From a checkpoint of a small multi-label image tagger.
Model: 2.76M parameters, 64-pixel images, norm layernorm, patch size [4, 4], depths [3, 6, 3], widths [64, 128, 256].
Data: trained on regions of photos with short descriptions (Visual Genome), 203450 training examples, 12.7 epochs.
Rows from block 9 of a small multi-label image tagger, named by matrix and row number. Rows with one number belong to one neuron. Each number is 500 + 25 x the weight over its row's rms, rounded and kept within 0 to 999. All counts start at 0. Numbers have three digits each. After the name is the row's rms in percent of the matrix's.
After each neuron's rows are labels from the 100 images, of 14848, where the neuron reaches its largest size: "top examples" is what is common among them. Only what is clearly more common there than usual is listed. The data: regions of photos with short descriptions (Visual Genome). In brackets: how many of the 100.
# gate: MLP gate (model.blocks.9.mlp.gate.weight, 672x256), inputs 0-127
# fc1: MLP up (model.blocks.9.mlp.fc1.weight, 672x256), inputs 0-127
# fc2: MLP down (model.blocks.9.mlp.fc2.weight, 256x672, transposed), outputs 0-127

gate.75 097:548491484480505465560472488503510479521516533509474477501542492492559504504519473556500488484459463515537508509504525469501527520502499512508486490483507504502475486478539514519494512487505468537512534478502468562485485506477503477491490538468495505515524494519494501519508476441523491508524480469480501533521483485478553505450507431508484488481518495499493513477515470505518478494536
fc1.75 098:562501522495493499457447466493549509454477504497470485488512487492545488510504470533465540516486477482476476503465499514492497513482470506506514509488458457503481506500454494492498506526525509476491514499459517516493514543507466481551472520534492502480528460545495485469512539537512515491509521523493462501489527482460506476516532481504533512482481520481507544453526528493493538513496
fc2.75 098:510495472508474496509503484550498524526493510565488518428486508471460456474514523523524471511505467492484558508549539542500533512505465481504531520533498547536496503515486498486436510510505482496491458497550503498445469475501535501485517517534505485494476518483474473550478523500458508503514513487505510486503513524466542493453476478478465472477515526522493495536491490495487486464540
top examples: text has "sign" (29)

gate.410 106:527501503466505499512506480469500515493524501493541511469486516479505460533511544498444479499504455510472506485493479489492486529524499494459477534519513525515545480473477456536516469477496504505501482480485537491519520510553526504522506468469497479514476526501520501504481496462520541496520535491528462473548488495492457499506501451514503499468545495467509474494475519497538494460498
fc1.410 107:513476495511520477502445511520536514522491470524493464518533494486474506517472532493511491518526506510510453484506480489509550482489483548470495516558514466497519527533514525487487489453468497537519523483489475516503477508501482498520524484527468478511526502485520521484441473508464481493487534539538488470473521455507513501517489518507498462530497505495540518542458502476503489464497
fc2.410 108:477512467446458499501493434468496488495528494546491500524495484504502519479528505505534485534485478483491478489513494499518547485495477445474488545500478517496493548473474504523542489509500534509491476513521503504507519518477491512491497509469432506509543490450518501505510465476475495525511517495531489508477514522475543487506526477509484488469478528512536512501495485506471477476500
top examples: text has "sign" (26)

gate.417 100:475514473494502441477452527510522532534496498528468526523498525512430512472497492515469504527556536486480496481558494495526506539429482515482498495485469508493500487487524492527495472484468505514515487496473477483492468461502534496518457527545496503496534540530506470493483508476546487555493486517507507472472539498501488497483484468492516515491541524538484525540498490534451531515511
fc1.417 098:466502478456490446544475474503505516482500517533474549506463530516505522546523497489539455507466486490543524495494496482508475513486450483521502533544479465499559504460489454508507508484489524462481501506504504463479481522514481491540498516518483428465508491474542527541500519472484551525510497510491484490509466462525482486456466492496485463492497516492477486495493497520506512480532
fc2.417 101:501503473485513477536466459526497478459527462553536511511480542502496512513484485438514450540477484494534513525498559527517501488502451515481436536510465507538502545514507491465501475530508491486504507555514484482477514515475478525529500482500502503490522541518477508496502489481496530504471496486481476474458524494439565520505530558548487500497494474476501474479531497487478516484489
top examples: text has "plane" (25)

gate.445 106:524481504464492486532517505504471500511498507523489490491454488467476484462484517470513504510499449477487496515554519466467545539522483520477476514471544524495471545484533501487555528468510437505524520461463520531521534501502456543506481498489495516485485506463509498502510477440475506445467486502503501533542489501517548548488498480561522490504498535497513498498476480509505502498507
fc1.445 107:542490502463509513493489503487484555506462530515482502530489506478526524543489488501494535503504533452486470512507462560503483535521501482513514465498448474504498507458507519553553528520504482451535502450495521478494490533530522535514528488481475521502508514562504484494513510538472480503494465530542489497517478524471479480499543520492510476514492494470467462515496556487504535414440
fc2.445 110:554466486475498504463509469472469532479447488523522445480471489503500472487470527537470511509522491489467519511525500505485546502527526494501509535516483516511483504481495490487506520499502488456446488499565491526443509477498481510462537498493493487512539457482511502530472500456522494480442510511497494466534508483458544479533454470542497491486484487522472507478518480487450440517523
top examples: text has "sign" (25)

gate.173 108:452541497471493527459489519524523502499543503514481490487478546536552535496508517498492487467488526497539496505479500497495473544506482522466477478469480514472546503550507501508519499496475490504509480512475509459515515529494465500546464505520526509498457531479518528521465475499504486490514548448479511492559514550472478479504528532480528512491477520498468480546497529517512499497520
fc1.173 106:508507493500464478516507493508484510480470465496517513490509493538518513484513537509512485540520435486510497504484525497459486543491527532463455496463488498525525478510508501544529556486500545470485460525516485475471481497503499499479536480485518506502507521494509452431469512505506532481514489504480540502541476525476477483486482519480503513532471550495498454528527518516512490467466
fc2.173 107:514524496524479519521514510529508543491517464541535499506528531509478476461480528526447528483483566514534530490477497516456506508504524450493505465497501501525548492524510505543508479493497549437509454487504510495479472462565483487506470493473528495514482487488489494488540519462497503536508544528498506496500506507454506504513475508553495502520515455484496524472513504502502517498506
top examples: text has "horse" (31)

gate.441 103:472513481466486494540533527526498509491501488511507514537458489495479450503520518511483516502515444477564502520514524513508494498543511486496569509503588524499525494505488506490485494552543530541537492514507531521528521471516486521493490510501558531482467494531523463491502509463519503481502515489472504544527485502515496518498514503497493504503495490468432524433504492494502464479528
fc1.441 101:494499467517508446505496500508529503505509508532455548499472542478560519503476500551532476503486463493498497482476483514540507492498472499508490484476433439484502502531505560483515542482560458522464533543524492534523473533493488500501499530501527481513479521493497531521540484555484506522512541508528500508470467495485487465537516528458513455494494494476498511511479502484502450506509
fc2.441 112:481477449512547457488494465497505499461501521523527513500498500501488449546500502487514459513551468492519510488516558494510477491454516543499504501474500492486484522482506518528494503525550520522514467472522489474489499492508486468470488508490522477500538481476508518489491471430495524539459521522538438519522526508491480456504525514489464483502502504474479534544528537488488451483496
top examples: text has "sign" (37)

gate.317 095:487547505479518497480504535499488469510484475515531492533541484457508479480508527494513455489482521479538500482504473517490523475537499507507522488554499455527509520436484516511471493494501510505492500527496512534537466447503510484548537485467464503512487548505461516508482519509468488543524510554480504508508521487537514521498485487461471518571497486506526506476517478528467480500513
fc1.317 093:512495516486481509492489510534459506486499562494507492492493543515530456466454483487535515527496474488505503514499480490510509479511517509540491537544489561480459483486510562499462475479482550479535514543496509524542520473497464531505530482497508505559508506501465459477489506493490489515484490523473479463536515502498537505517514563505492471514498488466513501524464480484466496486535
fc2.317 090:557565520483542473509520519540500538502484506512506480506509565510466521527513486473496497502518556483501507462546483524526522496477524495501520458469499504501528517496515518505502503506474436520511492478472486470491510471488489498532448472486514494520499507484494493516484524490481511521475513498457515517488492508539504504469503535503529530502524458494483522484468459480538474493476
top examples: text has "sky" (70); text has "blue" (45); text has "clouds" (38); text has "white" (34)

gate.96 104:458565502446542527520533524500500498526513483511508541532512471510474540500476554494454524532492503493476493488518455491464509494530548490484497529466534471512496421475486518506510475478481482493511480560506505471482512516485500516490519470530552501522443538486505512490515489519494525495487461512499486483524479539486510475491460494511511462481526484483497543468492469508498468500487
fc1.96 105:493488500495534506496521471502497491532484488505488513498518519538534478474490489494511487499479520461512520470520492473459504502493487476533499539504474513483472525487529532472517461509495507461516484484517490476558488471516496456551524468523505485490525488478516526542494527515510499473468460495532475559451534487494457501482521510577523502518522451491553492492493522500472480495493
fc2.96 107:519523515490521493466472507510476493495491444514503510514488525515488487517497480522509522510525516486460472511529491521549508477481515458511445504458494510471487508467474502499519464497507505491509515473508525494492494531467482525495495472556462509501470493531462542458481482482469535495512500530534515481481536514483539497487460469453477515512547513507489459443460500461478427481513
top examples: text has "horse" (26)

gate.103 097:505491512443508524458468504487548473449472503495495442514539527503507492523492483516481559490493539445517500518536480496496522485477511498496537495534488495475468445533511514470465518472480506520531451467470549481526483505492488530562487540520521488501515508488499455477519514483494526523553498533504484489499493499469477492476484478489458507485443530490462527534467502497497522475495
fc1.103 096:510533475523471527502444513531507514470499490511490483479513513488478566510511520473488529461521552506486531503473480488480514515487526533470501527487535462515505562546508537436505488512488487508483521518477502524487525533489501488526542474485510439519506513505516454537487489528486465509445467508517487523495473499538490515502511520500480524503481450448502472537520482502514498516494
fc2.103 087:443481506546505520509481506506534503515459512529493529456463453478501479490506545523501506498515462481544526553490496518477456488484478479482536528511519464507520524469493432524495489532513487518528507548501483528451500505495459459485513528515491503498537462495534482512481510487531541437479493535522480537486507495467514492472501525477480501506497530462496493530523508513515530530493
top examples: text has "sky" (27)

gate.608 091:481487493483506532464491483488479501470477484528508517498461506530476510469492508509502487468469511493568476501532477551495494509462527506479514500486490493480500502489452459533536480501533490483512493503508459520526479510514483483493515557551469510460487439465512518497487533542560524514506538483510531533470506520501483515508467492487484520484554534447538500536512492484483563490495
fc1.608 090:497490483509485502513490507508530514505484500488495511508462521523497540456536470476521530442496520447532540488496476514476471465542488496481486511510506489534515508487526507535520491525505505477491545524512499492485492540537513514435530505490506472498536524535493473455468484511480480521493499515506481472531508512514514505461500512470496539509503501493437482541476505506497528492508
fc2.608 089:526498487501498486535466487514519485503483480509495519508506506523495473536492533515492492487505466485544451527449467529543490454527525499473499533563497486476530507466479513507511481478556503510539513481506522524502508533538477479507485512473460541451504487552548472482494501481555469498495489475480523495496516522478514508463464532477558490513484516479456479514510491481481491464552
top examples: text has "sky" (28); text has "blue" (25)

gate.263 098:466525489511463507513475512548467485521502496479499483509493490518520495522509512528476488483546496482480528472511518495528520509464494501493517537510529500486506510491501474518489427472462542539528470476497496493479488520497516508562447523494490521496472509499523460520515512495534531547456442534495483467492495496499481484458492457463486500467527499535474500554525461486482518536480
fc1.263 098:536449490484483478446532515499466499536520513477516439499552527489557497466452509565502491514543484519443487489487488504492508481553511489510490497468522517531501497549527527528510501511507486506470502473509514506534529494498531516470511525469509530522477518532481486487503505503456479501493507477511494490529504505489521501557513526462521514541495503487510507460464513485493519474455
fc2.263 102:477494524537475478488524521481482541496495526492465485510542441465501488522495499555473548488465519504500503483485473486492501506508549507480533532527509480452534479500499504497460498479461494478532498464494531510486481467519535469472523490482492512503429471492541486489467485536457483496513521493530507511562472555541460495481461434466515461483502510540506551537506481498503484478487
top examples: text has "plane" (36)

gate.53 099:481496508521526557529524493478469500460512498504475493500533482514493490496495483496510526509489524476507519489477535490511518505516500493484525467496500460487485515493491459519490477516566487487495506492537485505514524552551482473476482514454525514497521519521458473476482532493525514491456480458501523514514456517471471542525466486462455494522479506433507514453486516523494531503523
fc1.53 096:539503505468519475449496495481470491508503470525502498499501501485468500504505479532489543516541466513484422501464499474505508501525551495535506522512507547525468488497518461519510530510499489496505484470528537511488455470529521508520482529502449494501514482484524478516509460511527498497514542480489468532512508497488508517514497487506530499515467490460478459508490505485503462499471
fc2.53 098:471522484496501491500503538550518492477508500444486445502526497542496464494520468507466535473513556503456471530550511527484493508493533524528543476474495514493497491510508494494524492513527503475512496521483502537483504467480509512500507485527545487475515531481430484498476482477453532491465513522458457477489539523502479474469542508496470473529468490488482506523509485461521508493502
top examples: text has "sky" (51); text has "blue" (38)

gate.321 106:512494508531486509531493492475494503500457473452491515468517488499470533495528485482500498497471485502509567517508474453496435514486507533526516506457512499491503472506482511516482516508491504493497479518513524492483480548472510453443470464457520468484503498475509523500515493492489497479476485429472534500487499455507566505528498538524475524455450523507525488505497473490482525541512
fc1.321 107:503499507488516537512546550506474454502507515526481487483540523502490510522520519515565532451489526482520528516510489493561496478509537463484494485470490485469483472466496476512498458551510502480480515532538533466497510487485512495502509524498515472504495482489459481506512533481503481489498493532493536487545493541472466521524484489507458446543483524489481505480535414509464523500513
fc2.321 102:473474502518471510450471485457517496485507549481476499478521488510512516469532509481554503502519506553520520501489486520485483522468510470493487514500504556464540491506490473526537487509537513525495492487480469541511470464481504480464439506512476483497508504491499452488526530527502494471487499467516542523492507498474502493454491528467511476521485488499514512495522449537457523528511
top examples: text has "sky" (59); text has "clouds" (33); text has "blue" (31); text has "white" (30)

gate.651 101:495500465526537546474518514473478518506472499472538521476495450483510523490490526483481502508461514495470503522534526530510515519455504500507532540533448499503496464501476480517495492504491477507489461476514528509481477465496511515553511543501499484502491497477472470495521480509524501498497474515505506509463510488528519515523491468432499516496480507519487510487523505478499518501512
fc1.651 104:530475485493524492480477445497504540470535478488496519514476496484490507529509508425565496517515505504515493439544522496483522514484527518507522459479497519477528467476530541510516513501519496465513526489518506511569470508489507488461501520521531545470516507523488475564506527506511523511478507504537535504461553499504505539508518468517443481533498522485517481483443480469502461471521
fc2.651 102:535522528475556494521534530536459483517483497508529493526537477437504488482489466489515481506509542464494460521534521483504495504512500492557535492478504473485492490507547504528532503497486488514499481493503539514523468440517475565491509446545522512458493505497506489503486501510439515494454493535482508475492466505505508496512499475509499467544500532557536509531456529480456503483524
top examples: text has "sky" (68); text has "blue" (50)

gate.564 102:512513560475514494496497499518493533475471530504482515517520500502501484511502504568482527504455493487514439487549544449519462513501530498495509446511493507538461506497524511515509483514501531496496495500546494467510495500455503499511474524520507492499546472497434481474510554463511481516532441521511505490515497512461519496490486526465443480535520498478503534488517510484499511479501
fc1.564 101:496483493518477525483499483489503534533503493499507477472489453516513473506489501497515477530505501492513513506502457551492514483544486553517495503517452478462491513524506501535482472474500472512516484509475493475493519503507476517524510528560545578515516474487499461485480467553508518495495530510486481527512488542511510521500528530511505512490449490524551474493497492489516507508504
fc2.564 104:493457505516515501465524469489498504501493483458553480477513477531466525545502490460490498502494512495448489473541513498538491488505526504506525503491483475488481510494521500503480548493477505517484510509525513486478522527484542527509513482523500503519452457507475507503482528552500460522502566513481486520503477528499509517512493523516476487485490503509501500468457471488467473476531
top examples: text has "sky" (41); text has "blue" (28)