A small multi-label image tagger, trained from scratch.
Model: 2.76M parameters, 64-pixel images, norm layernorm, activation geglu, patch size [4, 4], widths [64, 128, 256].
Training: adamw at rate 0.0014, batches of 256.
Data: trained on regions of photos with short descriptions (Visual Genome), 203450 training examples, 12.7 epochs.
Rows from block 6, named by matrix and row number. Rows with one number belong to one neuron. Each number is 128 + 32 x the weight over the matrix's rms, rounded and kept within 0 to 255. All counts start at 0. Numbers have three digits each.
# gate: MLP gate (model.blocks.6.mlp.gate.weight, 336x128), inputs 0-127
# fc1: MLP up (model.blocks.6.mlp.fc1.weight, 336x128), inputs 0-127
# fc2: MLP down (model.blocks.6.mlp.fc2.weight, 128x336, transposed), outputs 0-127
gate.279:168114142112127111145194119111174132088153089149137212131152147153185107203220082080151139128213119132140115152162132091146112090164107163135111116111192105102107115075124117086079057133151098121149116187135169149144116122077086135141119154088156105161104123129062151071113157110094125117093136147140166077167137063149159142175075180111173141116104153126192117109127100105108099164050
fc1.279:168183079065088140169152129164093168178088168114175185122151132143131090141188115104142165073125102117087127128139150096133139078093118163138074103113124141061107167126127135161115108127119114128135127174120151082135103149148117158110071137131139099174151148140092142164043098149076114114138142074099220127078244103158097108111166155117133142127068068125115102121153176097139091155091
fc2.279:152131107225139184125119156106114152066155117066087134155121149135155136125107148166107114086107091159076163112061160211057090101055165160137229175117122109161110132091070165108114149080103213098134172170073135162090104068150096129126114120147175108078132121099137081148132171209125110089128094125132123113136200038189145112142111167162135146094153194110140129141144071100184202085143
gate.280:084149101167101099137053146161128095145167054104108154177150174186089153163139155108095120045189150090094087140143205153201145090087109132124174176089103116101117172122119134076127155185122125126129094122147168137073165175099035092122137153103134095136150094090151079122079159093135118117129157101194135122131106131120118130116120115181133173234149116148107124127156191104118172133136
fc1.280:152088185166120132116050083138204126095103154152101187150188096153129127163116195112157196110155140118118112164120101212106080134206063081142163122135114191097178109098110148150128151106124026120096156129085124087121089111102090064146155082156098129160159088151096108189128100140139153142104128178151101098120108085114132128143107096104155196084151089153134126089090144208123116134188
fc2.280:136113125128146063149087104148102120113091092088120110156100161061140162126180105138157123110052113159127080097171115143114121135087081111167055139091177082177157147123152108204177121090072107187171172175128090136110148142127096170192120174110161132095187072137118146082166113096164161136149156123123115137161127194107078132210117096122109183121106105150140069146101131127208123158058
gate.281:149145111165143147138122055185047102122164081133083158143175137133137154078085149131063152160114160079124137098140127150168160134145173148131151112143111131111095124158130092102109092161155126106057147140121122169155142154147114144121102179167138188083066156108185111025156108104126124156135093189172137162088106133139113154152082144128161118113091163070139101129159101150104142104049
fc1.281:156076103106138161129060126068112136132112141157116139155138152131132131100100043161128149045140152096180116166120157200113097114130082094139072165107164104139068162141105152128144114181133125107109090132197092151091096111120109153135160157146175166167160140104164127151115174161165118140116143117104102127200124092149133176104119107149165041126081069101125154114123098159153174065102
fc2.281:241124075034160141156139175125131113123158164063132109101125184133108117086155146147171132115120126150136133129156131095091104178124072142052077163107166102143146156128108087130168076162144130159114160098162167174132149095104148140145186153155121135174150132084111057136125175118162084138171094117131135120136153072161094114080211127114159135140138162129122114143121122084058142081124
gate.282:149127136146151124115103130162152129134121158121165096158111128149124074128119122132112147120164105101100144182079115139110127127170157175150151092111142119154154107152090162079142106140158126145109174122148108124150132125084119119130138162132156111104114098102087104162157049132130141102096144182074190077107134145090113078123203134059158104135089116106121097161111119123146140074124
fc1.282:154176119156076128127144086136150161123131101145141088133106078105141087136140173103131116121129103161151150119112080112097104130137125167132142118144116138165171146145142055157103134177092097100179136086140162116109129147074139135038148103099161098128131099070133131145085161136169203157116088149101123121086175158117086100162159110139103147146171140116173115159106124104170144118103
fc2.282:090056111140133159153142105139137142151146150124086139165112101133167113127134093105095173142159106138141102098160130151123081113122135173122105135132096113072175188151144186119176148161083114081118131110168169192149137109173138126128116099086131107083174125166147093158136110141097145104106066083122117104139113131123156132141111128133163180102110080147110121112134124111122122096139
gate.283:100155140139156120153101204190128057089143098113126161158144155068102113141141148141040052111102128056176158148149199075151091127124172138190102131109082111144143064092086151140124176106106120171208182166173186144101114140106071164142165108084164177131068117164115129155108115086139177062077105095116152062121128119130145121097159155167155119101166085179127070175211105128118126156129
fc1.283:126117130164143141084093125129113194121117109130166150103115111077116127154185138168181054124110163173157164153135109000089097127127114110085062087195126144133153103160129133124149194080101164108107114170086030092099156149109229121130163088138091158123159165105130127141132101173145119148106108138102100104103149170186106107118185103143113134112151097141142119145070155159126180112136
fc2.283:136065156163130113093064135096059136162170125149082165121125096104157182186163055069143076229094112157155122124144159201180138118059140058138120079201086117084141127089033150094131113134101112127085177148159122160127156082185133128081147183099136096168215115145117184165123160091122189113157115071132031088118114131135120110160116060075154125127126074127129177157141158175136073170114
gate.284:081128182099082208188153100134175159093155159136189148147100081151178183134152106129145145166096119136166127076113072121111087082081126120053120096157150166147117158153146106132139101093141102110124127173180108183079098143098092151170150122145129130121139191115158124127134186161098146177161118091127114109117073113131102169136163117051112099072071094148167102108087101143152135111105
fc1.284:153120151101143106114172121133101160121107110134141118075112108173173107116123124108105139081132124086141137136029123099094144162065152133141136184087088118078103120209171117135046138159107152169139139085162126140123164089119097123123088131102175132093120118077201120093145181101151225147174096123104089161130075130090175171180106138140164125110136118155213100104143123086123123150157
fc2.284:134120126129141140117053142116105124091110137049177103100196174104178152100119081117125084152124118132107137123182142142048120112078113176127121159139172141131133117154117142106176104211116091061144188142129143166104148086174118109130157139087155145146171193093088063137174195116110170107157164088131116141137098157115043131090151113133138140140112107178168095120080141122135161111108
gate.285:117149160181120112103133156133126115129075099129114184148205101129125084130076116097147193116043083084128120134146190179152173166128183132171152143169130133135126115148140093153084140118099135080120105148120153102138130067119131177077103154157090078124125159126163155171116102140142146124131124098114080072147192090086111084138185116128109192053085106186154145141127126093105132092153
fc1.285:141131098167172090053130096095116145096125114116105136178117101071106084081151140128107120150153164162038134127092171136122177108156221157157105168086137145135129115119146127136117128158129202087201108120122101118104090144156115177198131169080195090092172150163166126113208059119143114134132117136170137155126120074112066115089123178137171145189126076098068096144174082093125103130153
fc2.285:132109113147118106096170148158113157117163127098103108118165072066126106119144155133172117079095106101126116070128115125155133207131172139152145085149104162122102115055064238180165063078169141141058132113198192117136141123032161162150131159129129133138134126133091094066114104160069174099151141186138194093162170129137147053180105099151138134088132134121127136191127150100139040114091
gate.286:118135161154089080117174109130103151088112154101132124092170154091220174141138122169106175116132119133137074178112188136072138127132123101200142177085129140123130150159134158133076125145116152152106081162087134080147126080108089113148143188176158195109144100102176142111104102117121181119133116150091088163159160047128150200147141148100149171002095114097124121096040130140077131145105
fc1.286:134115093112125108112080149110130101195155108165124102155122083193055130144133158188137127115128167129062102146151168063162122140129158113174191131104101109110120160113065120159148106133109158153130095142067099113195089141000205085140129140123119114151194144154089124042118037103121112174101158123152089142147158104112084148123154123182137100137163048147120105092171155159158144161172
fc2.286:090132167171141135077159089179063146142160137181125173125209073136087110149168108116100125198079125142152121080093158134166141088140094084116202146162150172125114073123068175171122103154112129142058087090110193101081134142074165158144122163097115094069120090195156185096076083119141129116100115184078168101091172077097194116187129148084162060101099102083102091151117174150170086172075
gate.287:110101138127150130088133118108178162127173118141120129148104111129147118091110137171048146139119157178134121156070150140174087174088178119144104105109157110114080171156130137119092116123152115122184145099076178128163090081158131158195173176102141144136122129131121072082134175086112099099144116175094120101191092142139107165111102102127160085212095119125129085147163130145109101176135
fc1.287:158100145159167079068130081155143106118112107129128099141087114150113136149159136122226134203137141125076099099096106157090168128075134124078101138200091098124167100143125137142127169091167129149112114170070087130158127086152090169137102105159109120142110141152131183178165107200136113143096163134144115074146135127158134112121177094068093127118152074111142105119121109149140091139120
fc2.287:060160136089092097138141118125161134171152090124130149087196179111156159171090105189225125151125125112089140052180144138128105114122173119181095066143169137111113133173107103115096103139115085162136145133124102070108089119156093146113115220168158139111187153093098049111164119059088160112171112150206132054140167197113148167146121082100104129099175112109111164167104117078149101132088
gate.288:111132135147065168119157116090116147125172156141100088125129163103150128126138093149111134133107134125115104114133117124171093130125126161099135079147143150069108115126112115151115120120113168144140100101120100137126097141079187109093107091117142113153172120095098096114136180150137116141126125128103158175124091131137080152109128099138121187187143142065130180166178156099145115175143
fc1.288:156135088094176132131097076150149138115133146098074103168172127107119144112115121132172143135144151168163124075099151154155134135100123119131108132170117128125138140164128133137133103131112092104134090121153048111098124150151144179180137142141125157163130115178124105092090134159110110100131155149080123161136115145119070132143141145135119157115132109111094040177117114114099071177132
fc2.288:085119133141143121142131108166138132140113088128098111152104085117119161118116145143087166076124114122167091130082091125118120155161124145185106138081129105122146133116122161138094132138108133144117159128100108066166166126103109107121111149108146145110122120094146072105097131164123118177134124128123144137154164117088180157158081144188133079077110154144116119157134130111145150137178
gate.289:123102169148139115115098119137202100183129058141140157128138141122120140152095109104146121127173063099169151086129164141090155160125157109121131118095179144065139118191124186177127060138172154179148138060119156156184099113161074036126139135094129164078146194081127146106062137147121159116150166096036207129126141051115125144098153140123163091076153102135141136134074129154179132148123
fc1.289:086128142131139128109115199084123106136173191163115131123118160102139141115146093090086131129133158120124168126143113132156121171080132075082082141045090154099156175090140112127183087129185138144152119121148070076169141117090180156190177058118067161175129158152088168120078126108173101150173145113140110124178145146130104147174108097112098194074207148104075126098154057139077182175052
fc2.289:128157135220114146107108107129104127173128141136138132114201176143091156091131087137058108127112113125132149120172134118124129101154139084104245133134121068141112104088042183098088150121142116096093114143128150069088155123135137084098143150073146123120133090155119114155092125105134139099164121153062097091113131151122134174161166132119126060139126157095105102149132119148189123124129
gate.290:152161087125116112127155134128139088171065091077167116148071137120133122080154085106107131179128153186151112116125153103100082074132132102099127105178169141066112145102105080153186106162171165112122143107143117148098155160188123069138075127107118154069123163118123171120147117191104144123170136105120142126167137158103168114142080093135181174110138177138099127145115125158118127162107
fc1.290:130135153082143112139160140192146136119166120172105155127141114081183155150148097103091130201150113093156135119152104154131105096146125135092176069162101129159126137114163124141152129136137185113126127147095131108149113142108124111152170140130148155086094122101115087183134236114145085107124148097141097146100057118173155118104116113136118077096137152093041132110122111170098120101114
fc2.290:029115171171117137092139143136103096126115141105110157112141190107174126143183083109146114123108130130123136102084129123155141062164170073175129147119139180122154153157136121158123097149070135126123135097077126162071116119176134116055122192137145155115113126130168128122131126083172107126151109148112179113121079126153143166190101125125136123148163072100073141144136191149129122164123
gate.291:080107168138143124123111097137095119134142162188076072127103146174143060155111062165190160086146093105151072101176123104136148161215135123173121146164102140119101116128088139130173122134184140177101164112123116106168111132081115082130149137151108147140077198137098127127130122113150063095085185078110123115131135121157087061130211156146160131082127094113096138123107201131145101099164
fc1.291:128140164107075078160069158062131080147104111134157091133129179126114110144177133123119093070081091152138141163143186082117171087147157172141090163069083172178138136150092093132104135210069092072180133095078149114117120125165144117109104138101146149161098159083086125169140146126127185136065133088110164096111141126161087150159118145188120149170159201148113123114128151117125148145122
fc2.291:149120098189148138092145105109072161089189155162103136142122103065105123113104135127097155128140099157141133149125139133094117086094118166134168121152119181085075133191049140190129099110118091094115165123146151143103077071165146145125149153134117108136172171108152066163175125115071172111186118097182119081165132096105175150142164099118181063087132080148151145104120142106159102088125
gate.292:090112130128183122123153161150098085111160123131156177112167157174093124113127171150141179141125107137123079086139175126188152171119103105116135180136099118105145180102069192077094114145147109073099130127137148141110124117054120179109117141147150154085136121113110136082121089129057065136114181125124101108185115112088107131124151117183151141119112116118138234163177071106084101153107
fc1.292:149089103096152154159097091118182178131106138139116124097126089152157162109142143172090173130185199152128110119085090153087087117136098118128125080108142077148040058119125130127127126049210127173105107145160136115163149145108113102174165145119203170119166117166127121076075133099167165099080161130233094158174122131166140141090082096132091081121156136094119092114113109187158116100154
fc2.292:165102079113179124140117139122092143095130133110158092127145104096116099125154075124150106142148148131149142130106122092111146099121126086047131177114108179150141112142212077131191120105108154158151164128184131133135117122137136129145164142128089081072229070124095124133176153116172093177124146155092079120124126105093093126075099141142157153139087151147150100114101123160088154104071
gate.293:102115152116106110133096214158082047157152095152185117090134158128129124155209166125155105072111144134103117093165145138142112073106087181140136115132144099161112128111093169156141121084149147091114126191142093179092167169090071138080136092116145173167193100127165131101095099125105102132090132155165110096100197132121127174103123115165124132109154134153119138138135167100116100130088
fc1.293:158129093127140095105159115164138153114181138122112125139116175139106170036096189156138137100170126119100113101085124130060100195146116091139108164081076135166160093128118110140087108150081095139168144087175161110081125108161147117202173128162123141148120146139120156178149064161178181123103163101138104142129110109118182152142121125170108110139153100104050080134088119133153091170126
fc2.293:115136122145181108131174105147078096143104124141227116135086116057108144121079112118097078079166175110125116097113124182124142135165174068089152130132182167133113129140174177185167125110151068085112150146188171168117148102133158146144132144098144117079124098122130190068146135112148158125100109143142141145114088095077054187170096168184165117159096104069094087131112128129152129124113
gate.294:142128136108142099182125104158142127077179109072098129142122098132101138073087118122054127150151089118162146131022150108144130108134154130122171154130148168121129105109112153103088133109079089120165138116109215185125115070170121115205152166101175155133116134156098078132138137084151127121098118129088128088143115136152122137104145100209120070165165142118173113121146117112120153109159
fc1.294:128175092076128149145135140075097111103097152170109091152142154114102056100119153133107135060098082114119087187173128150135106146186145127194165140108113151114118142105130053136107116214102081138186124119127153151135113160162109114094168105094123144132107162118118131093155141099121151114157123107110149150133124118128124145128069147143142114154100143140096153152141199137096072128143
fc2.294:171148123143087161113094151148143169162123114110057117098153173130140161095145171157038143121111131111113140127113161143057130169121099135053124170112116085130145118118137164110137126137102196116134062130137162089171149121079112114125113099226146136101119153099107169087130165184180043203119177171097197153141136087078113113119125147149112063152140157146170089093103146133117168132137